Weights of a small audio embedding model: log mel input.
Rows from block 3 of a small audio embedding model, named by matrix and row number. Rows with one number belong to one channel. Each number is 128 + 32 x the weight over its row's rms, rounded and kept within 0 to 255. All counts start at 0. Numbers have three digits each.
After each channel's rows are labels from the 100 clips, of 14976, where the channel reaches its highest value: "band" is the frequency band that holds the peak. Only what is clearly more common there than usual is listed. The data: synthesized solo parts of chorales (CocoChorales).
# convs0: first 3x3 conv (model.blocks.3.convs.0.weight, 192x192x3x3, each kernel summed), inputs 64-127
# convs1: second 3x3 conv (model.blocks.3.convs.1.weight, 192x192x3x3, transposed, each kernel summed), outputs 64-127

convs0.182:158126104079157109064129125095137132113126107114080170156082116073126116161118148104145140144178115202083106141123137124102108150096141164103181129125096142147125114131161143120117073109126120
convs1.182:141144098114086147118093125120107126150129151135106089099103110157209191083162141159089156131155114149103106139178104124168156162174134114114155114166136168139084087126153081114106146102230163
band: 2000 to 4000 Hz

convs0.106:158184096186147091148089168107118102169175158064108079102139115163105108177103164167130175120086120207133102088131132151139163100179111114163122143126137092132105179150100181200108099124137096
convs1.106:211116088146173142187113142092086137091178127093121115171116176127107140192204138122140103102152161145094117176098145146140105114120095038179098133147093142097115185079164123163085183093096093
band: 2000 to 4000 Hz; 1000 to 2000 Hz

convs0.111:094146096153174118156133063103114123175141140103174126155120133098144073166132145123134136154152158249146097096132108134088093097108145128139130131104106130120142141116069137090130131089147169
convs1.111:131167164175156092051223077098135136141133122134119157112122156119090114192137129144103144149166153170143109088063098158149143041091131117087127116156143103128106134149157141104242121169087124
band: 2000 to 4000 Hz

convs0.47:094181112114099116118129102094180154134121127163090116171086116107100163199142071127114143114060093175213130162114011125135083118095103112142098109112111124156127154117173112119141119116138101
convs1.47:171118137151106186097105112079125131111160154081162124129117137071150124126158115136102165156116094107124167151119119137156172162054116123144164117140200095132172148156195108180157137135134116
band: 2000 to 4000 Hz

convs0.44:098159129120114117151113099149123124100165151101156198157146095157076060104124117099164114081080121140146116114142089149131072089163196094117127175124140132175130079157095162120122127140116141
convs1.44:127144150139126152119150170057153167179088150122092133110095067111116077137137145116179063163088116119127137138142134067121076070066183109081142096160147104114141146120170196143126125112101101
band: 1000 to 2000 Hz

convs0.160:122172105054133093089186135158152140168129094132150142160081101122143110121138122117141172142099094050071103122063148127122124172152201101031135135128118095175110110141128130125118141069127158
convs1.160:146112118194102161079123135121160115122094162083153138118133086077159097142128133169139155136110124110129112160117084125148083171120114077142123139120066137168149141096143133155167119188140130
band: 1000 to 2000 Hz

convs0.70:111176126137086086073151120132074100210129125166160114134133149156086092173120080172107112118161098104171130100134146108140155143117137160050088132106119080137123172116124136133095171118168068
convs1.70:157148043149139101036167152156131149112096121125076128095165119175088088145128119116141088128121127155120180154139202138120175145142096147141162116126104180107165135121135083113123131122100071
band: 4000 to 8000 Hz

convs0.39:189133130086086111228090143144125111149097107171102154106148113138089109111125202131119160106109121180150079177093120134140125124141156164128070136140068096109145091131152121157170077177134116
convs1.39:101114117103112082174135077128115095150132131094135109144182112042161052115140175094107106131133134150102100115135147069120106152136188177151143166093149103102095112103134139173129225135105145
band: 4000 to 8000 Hz

convs0.126:187071128072151148173195123108144183123113091102121101098102081147127129122104142078146115101125053102084087100136167091156111175130121139115109123128187117143102099108093077117114122130096152
convs1.126:142143180140089112149133175142119158153063174147177111144149162154131151180161116178115125149102128082096139131161127105150154157174153072105133142120129107139116106054100100114092140103171141
band: 0 to 250 Hz

convs0.64:164055172204147137128169115104063099197086089089150104085093150102139113137151108154161112141119127130115139106101110134143130121106175103058108072054124147116159143124137130148143187118133078
convs1.64:153085087117168117128101083111072102109091114107081119167138134132057154141127148076118105154157132133114149141142153099129100170166138145111135142176091117124180150168141132126190211125124166
band: 250 to 500 Hz

convs0.163:098154152076073101047167149104066159142126171126136155140087150135190157218161117096127112141179098138106117151139212182145088191118124105153129167118106130109138151107139077081118072107144070
convs1.163:127162127062094105090096077190120135127092103125114165113131129065156175199135103175088128080171138114084172183134198182135107093093091160103132237119123201098116123100138129154090092114105099
band: 4000 to 8000 Hz

convs0.1:102219159078159116093120128101128070162126063107128149159137123100103080076124108131140080207116069151152095100201117130082181144135140134102103157158130139121151126126113155139120140132163088
convs1.1:097131089165038158076153099118171164122061124174078112088145126123136061102110148158094096135109131136151151132168096102130105122095123106152153088100152147129164169128127095079148147137153126
band: 2000 to 4000 Hz

convs0.86:088074145118122144127142114174152105101170124197103162180113109160138100102137168104158097202179179123159130127133122130086127123116147146085119133101147202101118083138107088094092094145076061
convs1.86:113150083146176102101072105098180078105214040206166167128159080140142107117138163129125203131183134219155134108131120163143196116155156179109161097075175167129136077171137129157100082116142152
band: 2000 to 4000 Hz

convs0.60:077156156149153083076122093147113154091145174136142124152118143092134090195114120114121142112146101089134149123066116059149136143130177158075176150141144119163120074119077160152127168140097160
convs1.60:130131099171188131115122092097140133142159120105148124116114128125139136123121050144092106072128105105097117090149132117157159133095130094113144140105127132200142063120153131170126103087117102
band: 2000 to 4000 Hz

convs0.137:137073118122115115148154082079154154104116095132110099155178150098134100106099101128159091154063089083188110138108102141085157093111126136110116101111157103103101106068151106114116149201046143
convs1.137:153115181084136232104176122083118135083153063173178137128180107190095084104096133150146083108121093131164142147153109116138111098110130107066180093067135146127161072161083127170112093099156102
band: 250 to 500 Hz

convs0.3:144127117060130174135095178094152142188150250095120090082090168143065121105087166140136158126216126074137116175085146129069175100097135136080165131110062148154154112122107150126123144140147110
convs1.3:108090081168228144144086139158108130114093151101131132104169167123103092132129113133096101077149147151124161128068165111160136122136124151132112133138116204168183207143110106100102096073128186
band: 0 to 250 Hz

convs0.49:116093205099094097165195137107120136135124136112116134114078133166169129139121085129169115098137123133110075178142105117065100182148159132119125192180121111098119076172108121125150138098188103
convs1.49:150116173105126091152110144097194139088136161051083150106109150094129070184165145128073117128069089173119144116123097089132122165161160126101124127129091100132116109116083103157168091142098139
band: 1000 to 2000 Hz