{"dataset": "synthesized solo parts of chorales (CocoChorales)", "channel_attention": "se", "kernel_size": 3, "avg_pool_shortcut": false, "am_softmax_scale": 30, "beta1": 0.95, "eps": 1e-08, "weight_decay": 0.1, "adamw_weight_decay_other_params": 0.05}
Rows from block 4 of a small audio embedding model, named by matrix and row number. Rows with one number belong to one channel. Each number is 500 + 25 x the weight over its row's rms, rounded and kept within 0 to 999. All counts start at 0. Numbers have three digits each. After the name is the row's rms in percent of the matrix's.
After each channel's rows are labels from the 100 clips, of 14976, where the channel reaches its highest value: "peak in band" is the frequency band that holds the peak. Only what is clearly more common there than usual is listed. The data: synthesized solo parts of chorales (CocoChorales).
# convs0: first 3x3 conv, stride 2 (model.blocks.4.convs.0.weight, 384x192x3x3, each kernel summed), inputs 78-116
# convs1: second 3x3 conv (model.blocks.4.convs.1.weight, 384x384x3x3, transposed, each kernel summed), outputs 78-116

convs0.90 095:525465507520484492474520522516481508506480475484507513489488563490492514490489512571466496456517475549486509527511525
convs1.90 100:494484502494496493528492499505492492505495466560490533523504471524492525503439531517487485476502548494461509547543512
peak in band: 250 to 500 Hz

convs0.290 097:510510543522478457514514472504475527499482455495548482550506477555454508506540542500481476505476514504511483457544485
convs1.290 096:506507486482464529471513499502513559495489520472492481448490522493505511488529492482552480512497538536502484461489479
peak in band: 1000 to 2000 Hz

convs0.33 095:491545452511559479520521557506498462445505524500475562517507505488466520517518506505492482501528509496494493511496486
convs1.33 101:486523470475489471499455526507517496498519490472496504510493483415503511506506496515487524509520500469467493469523523
peak in band: 4000 to 8000 Hz

convs0.50 091:492465484452499482490537503529487490488490459494479512508472461506491467518443518494527504481499511512498492499488512
convs1.50 097:522535482503516520497474510504478501511501498510514501479488452481468471505499508506507512545476473486495519530460456
peak in band: 1000 to 2000 Hz

convs0.158 101:456491447478489469519543512543495514473483513500509542530525469503508485521480487523509518481540491494485486494481500
convs1.158 101:528493505512502495468506491506498532497485466463484522492497509550517487514549537489501529512480451472491527513464484
peak in band: 250 to 500 Hz

convs0.348 098:469524514534514540508490531492457530533475507479502505497488529498456510504534474595477495517518501497464451484528442
convs1.348 095:522487466522533517498515537497511511492523513486485499514503492436458496490535493516495519507469496451497521533490444
peak in band: 4000 to 8000 Hz

convs0.117 115:505465508445526506476515503472512490482493505468457523497490510499505468491492544454471491506505517492473504460519494
convs1.117 103:526500493459466488501526504508489494532483541461533434505480495553516525515509498475484496486510492477480500535497472
peak in band: 1000 to 2000 Hz

convs0.14 092:472538454511485492524507512582480468467489522523501479563483493502490509465496530502501489476533503481482484545508518
convs1.14 098:533494522502482502508554489537497522473488451447563505483496476466486517478492489473538525522542504482491503507494555
peak in band: 0 to 250 Hz

convs0.4 095:473485518506499502553519454493444482442470480508518497497520476474520455564509509527521497477520454504472501495530506
convs1.4 104:480484525494466490481496516496485527503466492489492500502495493487483495466468467504503448499497482505478536502500514
peak in band: 2000 to 4000 Hz

convs0.60 096:509496529509490511489519536504513509553529523498510499514508503470471462469498533498528525505574504501523499458520482
convs1.60 085:477500520466521498494505504527487511486515524501484468465524521464522530535521500500522473521482513497531512536492532
peak in band: 500 to 1000 Hz

convs0.153 099:532506527573481483503527524513489498485520521484464525493554481494504484472520473515478511479520509526504526483520519
convs1.153 101:520513478518495475434528513478472522479515506480480496530527527498492501532516460436518510478515484509494501533487564
peak in band: 4000 to 8000 Hz; 0 to 250 Hz

convs0.68 086:504535453492472491459484484529515480495490523507508551520533511478501469509479521487488513504505500476555486478477472
convs1.68 089:485536504464496486510490490489527485515499504470493494530467490489473508533502516537510507505487513512501509483510497
peak in band: 0 to 250 Hz

convs0.271 112:462493514521485468485487475537525491466478516542486547520475545475510502498528518451517480481484466489486483515517498
convs1.271 102:505529508529462476510501509459512512492465496509501480503506526508489488486533492553520467535495510498527533497542532
peak in band: 4000 to 8000 Hz

convs0.51 110:490464486513504460503496480495481528495529482490495500484503499448529477455498526438514498479526511504492465495469490
convs1.51 112:531480496479513520535476505525486512499541497545485541490497477478516482523460541479504498498484485495486519511490532
peak in band: 4000 to 8000 Hz; 250 to 500 Hz

convs0.182 086:489512553482506484498544510509511523496525475470487518503511437534497513490503515504559527555494508477512484497510463
convs1.182 097:518551470476478485486535490493546497481485461514489519462489476479471485463492461502488481492492480491468497503486501
peak in band: 250 to 500 Hz

convs0.133 109:559510531497530466511527468464474479514510512498529517450524476543517517561483471477549487513525500521481528483531470
convs1.133 112:490528497482466509504488510520524489492507415510491509498466536483502513504523474550551501536494503501511513487505519
peak in band: 2000 to 4000 Hz

convs0.108 094:468506483494487525541475485480497489564516492493493509548562487497493500506548475515473459516519521501520485527485528
convs1.108 100:492441512541544524449525505502542507475468535497481474502530519532533540476477477494506469495533521481461544532507519
peak in band: 4000 to 8000 Hz

convs0.23 097:487535512523500555508498503481496492509509478525512498465502573474486489459548484487496513520513522513515469524488489
convs1.23 089:487480495505480516476515531491493488506505534530496521550503480536511508460503505486442488471515501504466451527532518
peak in band: 250 to 500 Hz

convs0.64 115:509523498459495518508494492483543491524495502543487494540540488477495470472489515509482489533541536530506503480496514
convs1.64 110:459560482472468509531512523529511526507513538509502477492493537491492527525569504481462477482502503512518484503522484
peak in band: 2000 to 4000 Hz

convs0.206 100:541550479555514518486551510501486508498483535497487472489538520509504516481513481520476521523558472506535519490534519
convs1.206 091:515510485512542516505516459466529504471521482551473499469516503484489491497557479532486482564496519508512484521479555
peak in band: 500 to 1000 Hz

convs0.201 111:500512494484475518522491479503507488517506477477510496518532508483498515518509482546533515494539500525533578501478500
convs1.201 096:502506506502491508510505512507527473452490526514505504518517492505557513487533545501464513512519477480500487457504505
peak in band: 1000 to 2000 Hz

convs0.243 104:486480495477530474474514477506481490549510468470513493531530519475484495480508454502475544512484472469542479488506497
convs1.243 096:513524538538480492466483481495483477493520536507499507535546482446504500485496439493505506503461541490494498446498501
peak in band: 4000 to 8000 Hz