config.yaml
hop_length: 320
spec_augment: true
targets: ["instrument"]
num_classes: 13
depths: [1, 3, 3]
beta2: 0.95
warmup_steps: 2720
Rows from block 2 of a small audio embedding model, named by matrix and row number. Rows with one number belong to one channel. Each number is 500 + 40 x the weight over its row's rms, rounded and kept within 0 to 999. All counts start at 0. Numbers have three digits each.
Before each channel's rows are labels from the 100 clips, of 14976, where the channel reaches its highest value: "peak on" is the class under the peak. Only what is clearly more common there than usual is listed. The data: synthesized solo parts of chorales (CocoChorales). In brackets: how many of the 100.
# convs0: first 3x3 conv (model.blocks.2.convs.0.weight, 192x192x3x3, each kernel summed), inputs 0-95
# convs1: second 3x3 conv (model.blocks.2.convs.1.weight, 192x192x3x3, transposed, each kernel summed), outputs 0-95

peak on: F4 (81)
convs0.74:522533496506526508547465493546465621468555556467528506495521459493485465509550532517501453524469552508468505462508432452467491482471500426508511415469464477480492557545453499489476485501513508574471522478538452476490500505523500526483481564555484503491530526481490461441552456524515448452
convs1.74:527476500502468514445581537546433526503469485530453452512460482500462469532502521515475533467432566504475482499483444493502447479502463493510462540504469477425509592537533525516458520553511470512548543468540538471526463444534500538519494542527519507556427494452479525464588440551515491522

peak on: F4 (46); F#4 (40)
convs0.13:548510523471423445525514465483506578547489497517467491492520489458504563521510503516540502506520518529479424508468457435475482512494541459522453534440511567563574510494449514480416486471486561548501443547481491497569476485504499429464486488453489527482491435425450499553484471535582454493
convs1.13:456485430446520463516505461519494561499487487478505464511536429480505481487495496554496505526499539425541469536451514537510494495403462534553481524489446503527486553469508522387462450466596536534548472537411518535511446448559489531493549491493448434515502443515569486495558479498493502509

peak on: C#5 (39)
convs0.173:478443441477479482475549593447491464492466604552457481549513517509468582463488492475572470440502567523500517470486530577482460566434532548499546488572556395562510529514504520474438448436517443573515501555530526527510533473517377526409514514517465504478523480540525491547503493478486554505
convs1.173:449510512489475558512459503420555494460484526487508472505466595530528599482530479452516492430491508534508435461423513625449530507535506558533413442512458487504459537479452499517463535515493543467490513470496510493568524520491451503520477494506543479470509464469507434500525469416468567486

peak on: F4 (59)
convs0.32:507466523481470557515458484483466494463508530432569455452479471495511462463434548496441536554502557483429504408562463549478508497425477506481463461459465488542533504478463514479446546542455517539522541499506402459447557491527544473523509495475474501448496473495502490491524477459445430584
convs1.32:570482541533518439521491514545485538497542469491472526578492554429492497532458453570475522577438463490498582513500459568508433439556551502498541477457501503462528473573567565492503508555470473555522448490540543474563492502538478508527558432522480558492489504437512462503514529501511439548

peak on: G3 (79)
convs0.59:520493508504536444481566459481454540520505494460494488485486502478486493501544452437544524487499520541537528534464381479451494494516503563600501512536433502542534483475512471544529461510556426490474558515466467495489505526487481516475479515484457525531548577479530469566476521532498537491
convs1.59:494529475449420546521495503510451522532487453427517444474500483468456475460529439430512491503512518509447430487429478512542500518447497495438445474518468557453514525600444510504496532515456513494574515499515534487463532446480503506483475430496559438465474555449534468518436425505453528505

peak on: D4 (37)
convs0.145:526475515523475455428481520490496552457492477490432516509492520400460509544471494456597505481431439501480501532528442500486468476462510535472479525524515414486462506519490499430511470549504459577448460460460445505453513462475475421528426529510583595574477502461503490477515518508486446464
convs1.145:552535475542485462433504509473538541528497522543461463513561485495496467533549477432445559529508465562486533489405517405488616458446524574493537570518473532530504537558492553518495604473466450478525509452499506519415565496542479517533505542479492500551484509436402508416508464548496459548

peak on: F4 (28)
convs0.126:574395559503489512488534463502513481446495459460494517597518493514494432507576475504472553524432488494410475602557523500476493505544444494532478479506546546426573483510467468529435484612499434476481470494523475534470461503539453534507551412520527487467509517519465521557485516595548529497
convs1.126:472467525490525530525516434566469505543478453513518451502566475557509464510437490456472598520531444434469462471428520444506474485498464463555491559547570582481545517439526566488537526495451503528487502594495459400478501562554504546487496449454431466486544498465501480489494502465510444547

peak on: E4 (27)
convs0.154:493519483487536513548530526480453460520474532623459451461470489411544529483477539531434574516463523457537518499501517558533499478514576415491500466515515504526432527462476434515420479487474563479455465541464449373576514496534536476488513483412458510467513465495496494529456486504433460536
convs1.154:500521526503512490533483406488501551504505501518503456511489495513556485439505522504479454493483488445568495441523483535463470495577501486481480475546426509516413446460464499547539471571490538464450513525553546553506471505505525453504482465497550497526475512571510471536479523489495497484

peak on: E4 (42)
convs0.103:445541463485499613534502466434442499536520565478496541491506563572521421499521534429475494430466492491450521491478580466431512501413533418488485466566463411608540479513527474460500541527535402467545563486469429475469461472502472470496472525512552513492485557467471533448545549499466496525
convs1.103:470490513482444485478399505498487543513405534505527470460490575530522494510539613493527474583542555475465481498514507433553431447472456513494512545499476497395627552499479476497437472454453516507518487532523525428547483472562566486504534497474482606464461482443540509519474503513494418479

peak on: E4 (65)
convs0.95:519507535463470525511507525462468551498474473457607431460487467523530495449514516496473450436549521548537488496486479547528413499505476471496479459577502521529494410455423490515554434417458520585472557470595540459602504510501522560503538513566500509465512481498493465499507469494459541547
convs1.95:450468545506495574554571465489386504514499515542559521525548519455468472518422521564479436458497518489477482485503452537521494539551489491515471503485508423519454484457520485518473472509488489450428573503525552514530561480573501496470490539496527435459544514496418494447531500453473488490

peak on: G3 (36)
convs0.73:531507551505509439481523502527406492431504449464543493457474460493497483471529523475564494519569487583494528444481510532463485565463528491490460499473515448531526471492536492523423476495512533438520570514473452507467512516456477509500427478478509534458418529445578532579464540512486531481
convs1.73:464505521553484516492529472563446498508490466476488512499482479463560526515431579487526569504522562495479427530534501494445515553485497465504500550572383538403554494501466479550463471445492487487514513514503475528470453543512485536452539430496485498489421498534541478591514522502493491509

peak on: F4 (27)
convs0.179:500537486503509459470516427417482498487493514461462527495526443560497544555515461456531431523487482528510445476511500405589479510491502530535457473499514513425560579543503552478507484454486554551501469519580568457469451473555492548514531499484457462512470499495546526509520539544468542538
convs1.179:477538480461485490437506533446534517516480519466492471512491434507506534487489446521517496524476446493502449450497529394535561449510456572490390521472513456532444474565440550483480512468532486552482511539530497469456401439471446544536531540502471429558515502479569427522547536477558545468

peak on: A4 (41)
convs0.80:486510464478522462567516520486559452542484476501490525468494496564455484507521486447489485456493489577542501464468459468539529536482455524474518472565476501568476502489439554494419451467510471553515506507497479533533522545530474551487549467549586482570582548550487493484462580515432514551
convs1.80:572504555506551531533508520482461508520479471542498511503463456454468505430512556466465513504508495544515528440484469455499508495488496516474508565499463488524508512526497494483469505589474420513478493499515564472593588510506459506514570584520503506591534505491464526440494504488441554499

peak on: D#4 (57); A#3 (39)
convs0.189:519573505570518484460515455629571537488510503468548514492455512504489510476453492517507492439466596458502465501437456505484455499454438563522536501527496467565449528588501479487508464584525457517460462469436491539493493525479512547468447465505504464481546506502437463507528514521508593464
convs1.189:531523518490487413525519482538461483478520551457488544528452491459451476508439506449530428489442542511451476485437485554483450465508503516587543523516383484507541479520494484465458514508448461507458513495469436483463527498489429504432479519535470490565507391501520555508566493522508503454

peak on: D#4 (43); G4 (35)
convs0.8:531454509447509513488519465487506461499547470515468474375504476529462507509489483483515500469486487426552545445413474482472495440499507501566416467568424423558522459486434518499451455469511512491519442498533566487534491516545512497511531474438437515517572524441562566543479544490461501536
convs1.8:470475521519476535496516515511476493492388398451507527489529444453482505464470470459541516495529542486512454475612530471504443496479544510464474507553481502516522514427459448494504555541495505505537452540549539563388539507490537449519562454467505481510570463533517457461446520518428515503

peak on: D#4 (41); F#4 (30)
convs0.116:550467483468475506502525590492561444481500510501534489546528475565508456534481469549500513446540529483580541580528483516517492558452510471487442510487486522518495513460489480495496527501552412515550495430513534512478524448502446512428471420441487471437482479467539545551463481509483474544
convs1.116:532451476512596509543545455448517472555458482499460478472552445521553491487551474454458482531491480462496531473547538508537474521462535480532506506509505487507479566490448490482575529557494464470452474534558492498460506514537495513493523458428541508403508454585548514542515427570492496580

peak on: G3 (37); F3 (33)
convs0.149:470430483546439515524451529422421465486468511526467538517531462492456488499562443460488563503439454610468523468484544475536531579563479506490499462480488467547548492484507479530476408503538518477541479493537444477556535438470501498497490488473487561512487528550468470571517399556456505493
convs1.149:498566522480525529551512536435606510540487489483515525470494492540462476458469546535499541525594505486603537519506508506435561461542511497413483536500468466520459497494483531563509494467469514552514570509553545489524453452480516479487511454446467469433396566503567532505544488432526501494

peak on: A4 (75)
convs0.93:521465425509515544514508530419413459468506475528397559499519439514457540446462431473494475490506436524549550463448472442483481471467477481444445523571518459532451501502477562540445430477448406563547526489456456538474606503519517469518488530479518509569562492547435493418520464550487449448
convs1.93:515544441526518460477514512489499493489429501489462468460434482511466514446563552534466497398514622494527541483514442492521518460530498456463511497482466493481465500501457474538558469509463452476507563460530469486423513481406540542499540505481639501575535505605522553478534446479468518435

peak on: G3 (80)
convs0.15:464536454495518471480542617501531515490481549435475518398523467484510532485515466483567530532494533505466501486539542512481500519489490579475430485517497605433471572500520491521417484543545503504546449465518503499520549456476500498463521565493506523529424545529508520485524467531513443469
convs1.15:454461452568508543461538492495539520507425394544476498496533441499437565494546456519559517554477551526486471555472432463533493499478478518557516501517420538462537520496487461520501474454472564513466481428532472498450484421507499513500501395526475445444487553505554487530422508436492522476

peak on: D4 (32)
convs0.161:463506498521495447524495479506449456519470545414469540454481514483520420534565547462487468430475464500479525469416516471435432508413473553505495554542469427493535594527496565520490470513515544458501506493417482502480502510447497490453475473504492491465468543498464474483574473451461525411
convs1.161:442483499564525490488540554480480548382440551551469428450486472501559500469565496444570496466535494569436423529511524494511443474484502517512548558540542581448574497488531494484445479457477538485536557555531505410528524465537446467515549552531531534485515484447523543485508511477510485477

peak on: C#5 (34)
convs0.78:456510476552430608477495449499548491505541476417478517546456522470565568418426446532522471408526517471529437519501448541537476495454453538500552471460456476494463530490499533504488473536516437469535590412554466478561474510532497508485475494562492489496509477472499489466464506497527538544
convs1.78:496522525506512501520547513524521494475565454513460501555447547512577473534505476424487517446547523540539571523525511547575544476458511482546511483488484475530448548538438491417469508509541495470472524502514507460548453528501415440490541508466518479475461530459559516458458576494523518495

peak on: G3 (79)
convs0.113:484549486520515379517536508474482506488448481508449531494532476481467501501502494451512545502519449481486527545453523487506537517485473475466483480554519558431547479520513501494470549467430558457496576497556474474496573450509462521547407590512537541502526533516531532580483491544481416506
convs1.113:484491487459524531499498528498474509485494538491418465508511516496503474467479459419540521545452518553533504476548485474476482458485501499455538519440526480450468423524487421559510485474489458447500491557457428470502491496484487502462545425476467448504507571558569488557501491493557530515

peak on: F4 (40)
convs0.79:537522536491550523531545481425458605488507478412511534458465553579497517552500425501474493426508534509389515514514489475511522448471492522502493527475441510430523449530567535485502465459531520540519497489558471517510483506549496462536600476512459469584472505440525519497577483491485410460
convs1.79:577585489440537492458537515534509527504436486472481528498463521525506536414524523531486516502502492495469480478525460493498469473500440542562466453528562526513539522550489519508544499543466494535478548482492556449562509458496464555479526529521490473547540535517480535445520517479459468579

peak on: C#5 (25)
convs0.166:490523487505470492504490474529513530517473616520483519539538495505499501526463468543560486498505452467458497476485446437425486415444474541497487532513508485463487520562518525523495481423501492498471371536564524424525480549564547461549517599434471504483468475475521496488455479540552517496
convs1.166:483497475534539438481474507508510523516456504484503524609526539516489513420464497561446442452513469509430550381519472421455562471502472541547414467505463498519505484544470575456471445514479518543497482543502519487453514502408485493495493547479476485531520494470541449467525511537512501496

peak on: A4 (33); B4 (31)
convs0.25:466480432581486456514514497437487416459488399481447493466464424482519520502519490459525495489514492487512566496478467477480534490505504492459422487484494536470548489445513549473473489583461514471441440525504450495484607565478470492515534592490603559535508530506552466499552500457504471569
convs1.25:454490470424498527474404429527530532483513436526460477455444536491450501564501460491511506500516455424577536461510482479454499446566466508474501551509520508456481515485497474546530527514423471478490553432453517452536556512513524421517522550502587484507504477465510460476482553482492511536

peak on: C#5 (29)
convs0.174:478531465575526490468521581533460481589488464580429485425492558551489533530501415472552541483466506526480534511446467503473464504455512506478521533529450515525502478528532552569615504465472477439482516481478523415517502474529469489488422553492475483497519505476493517480524505458494549451
convs1.174:468446486548524501444489513561515469562565496498459556485439573483495569455527521497593527476511466541523453465506487544468483517492443524511577492496515529518507481516476515586433507520457471494533510470481612462539526478566504525503457571493542458490576661535483491510510511437452494458

peak on: D#4 (51)
convs0.178:455558403471560522563443481458492484376477471513472515496564458539530531487529476446432524479480474457488512499564526516511531508593504475508458574536495514514534545588504505479446490492441458475495508488556517508447475560583488406536493535500518532497488457542561470512463450476508519573
convs1.178:505508513452480462458522460416464490526447492527499464505463500532460500478567478490453437446539511521460524489446464513506506474472441434509488509508505535530466552434435506576546502515541473491450440565543474465523497532523538489506462570515516515503420528502574481465443471561542475625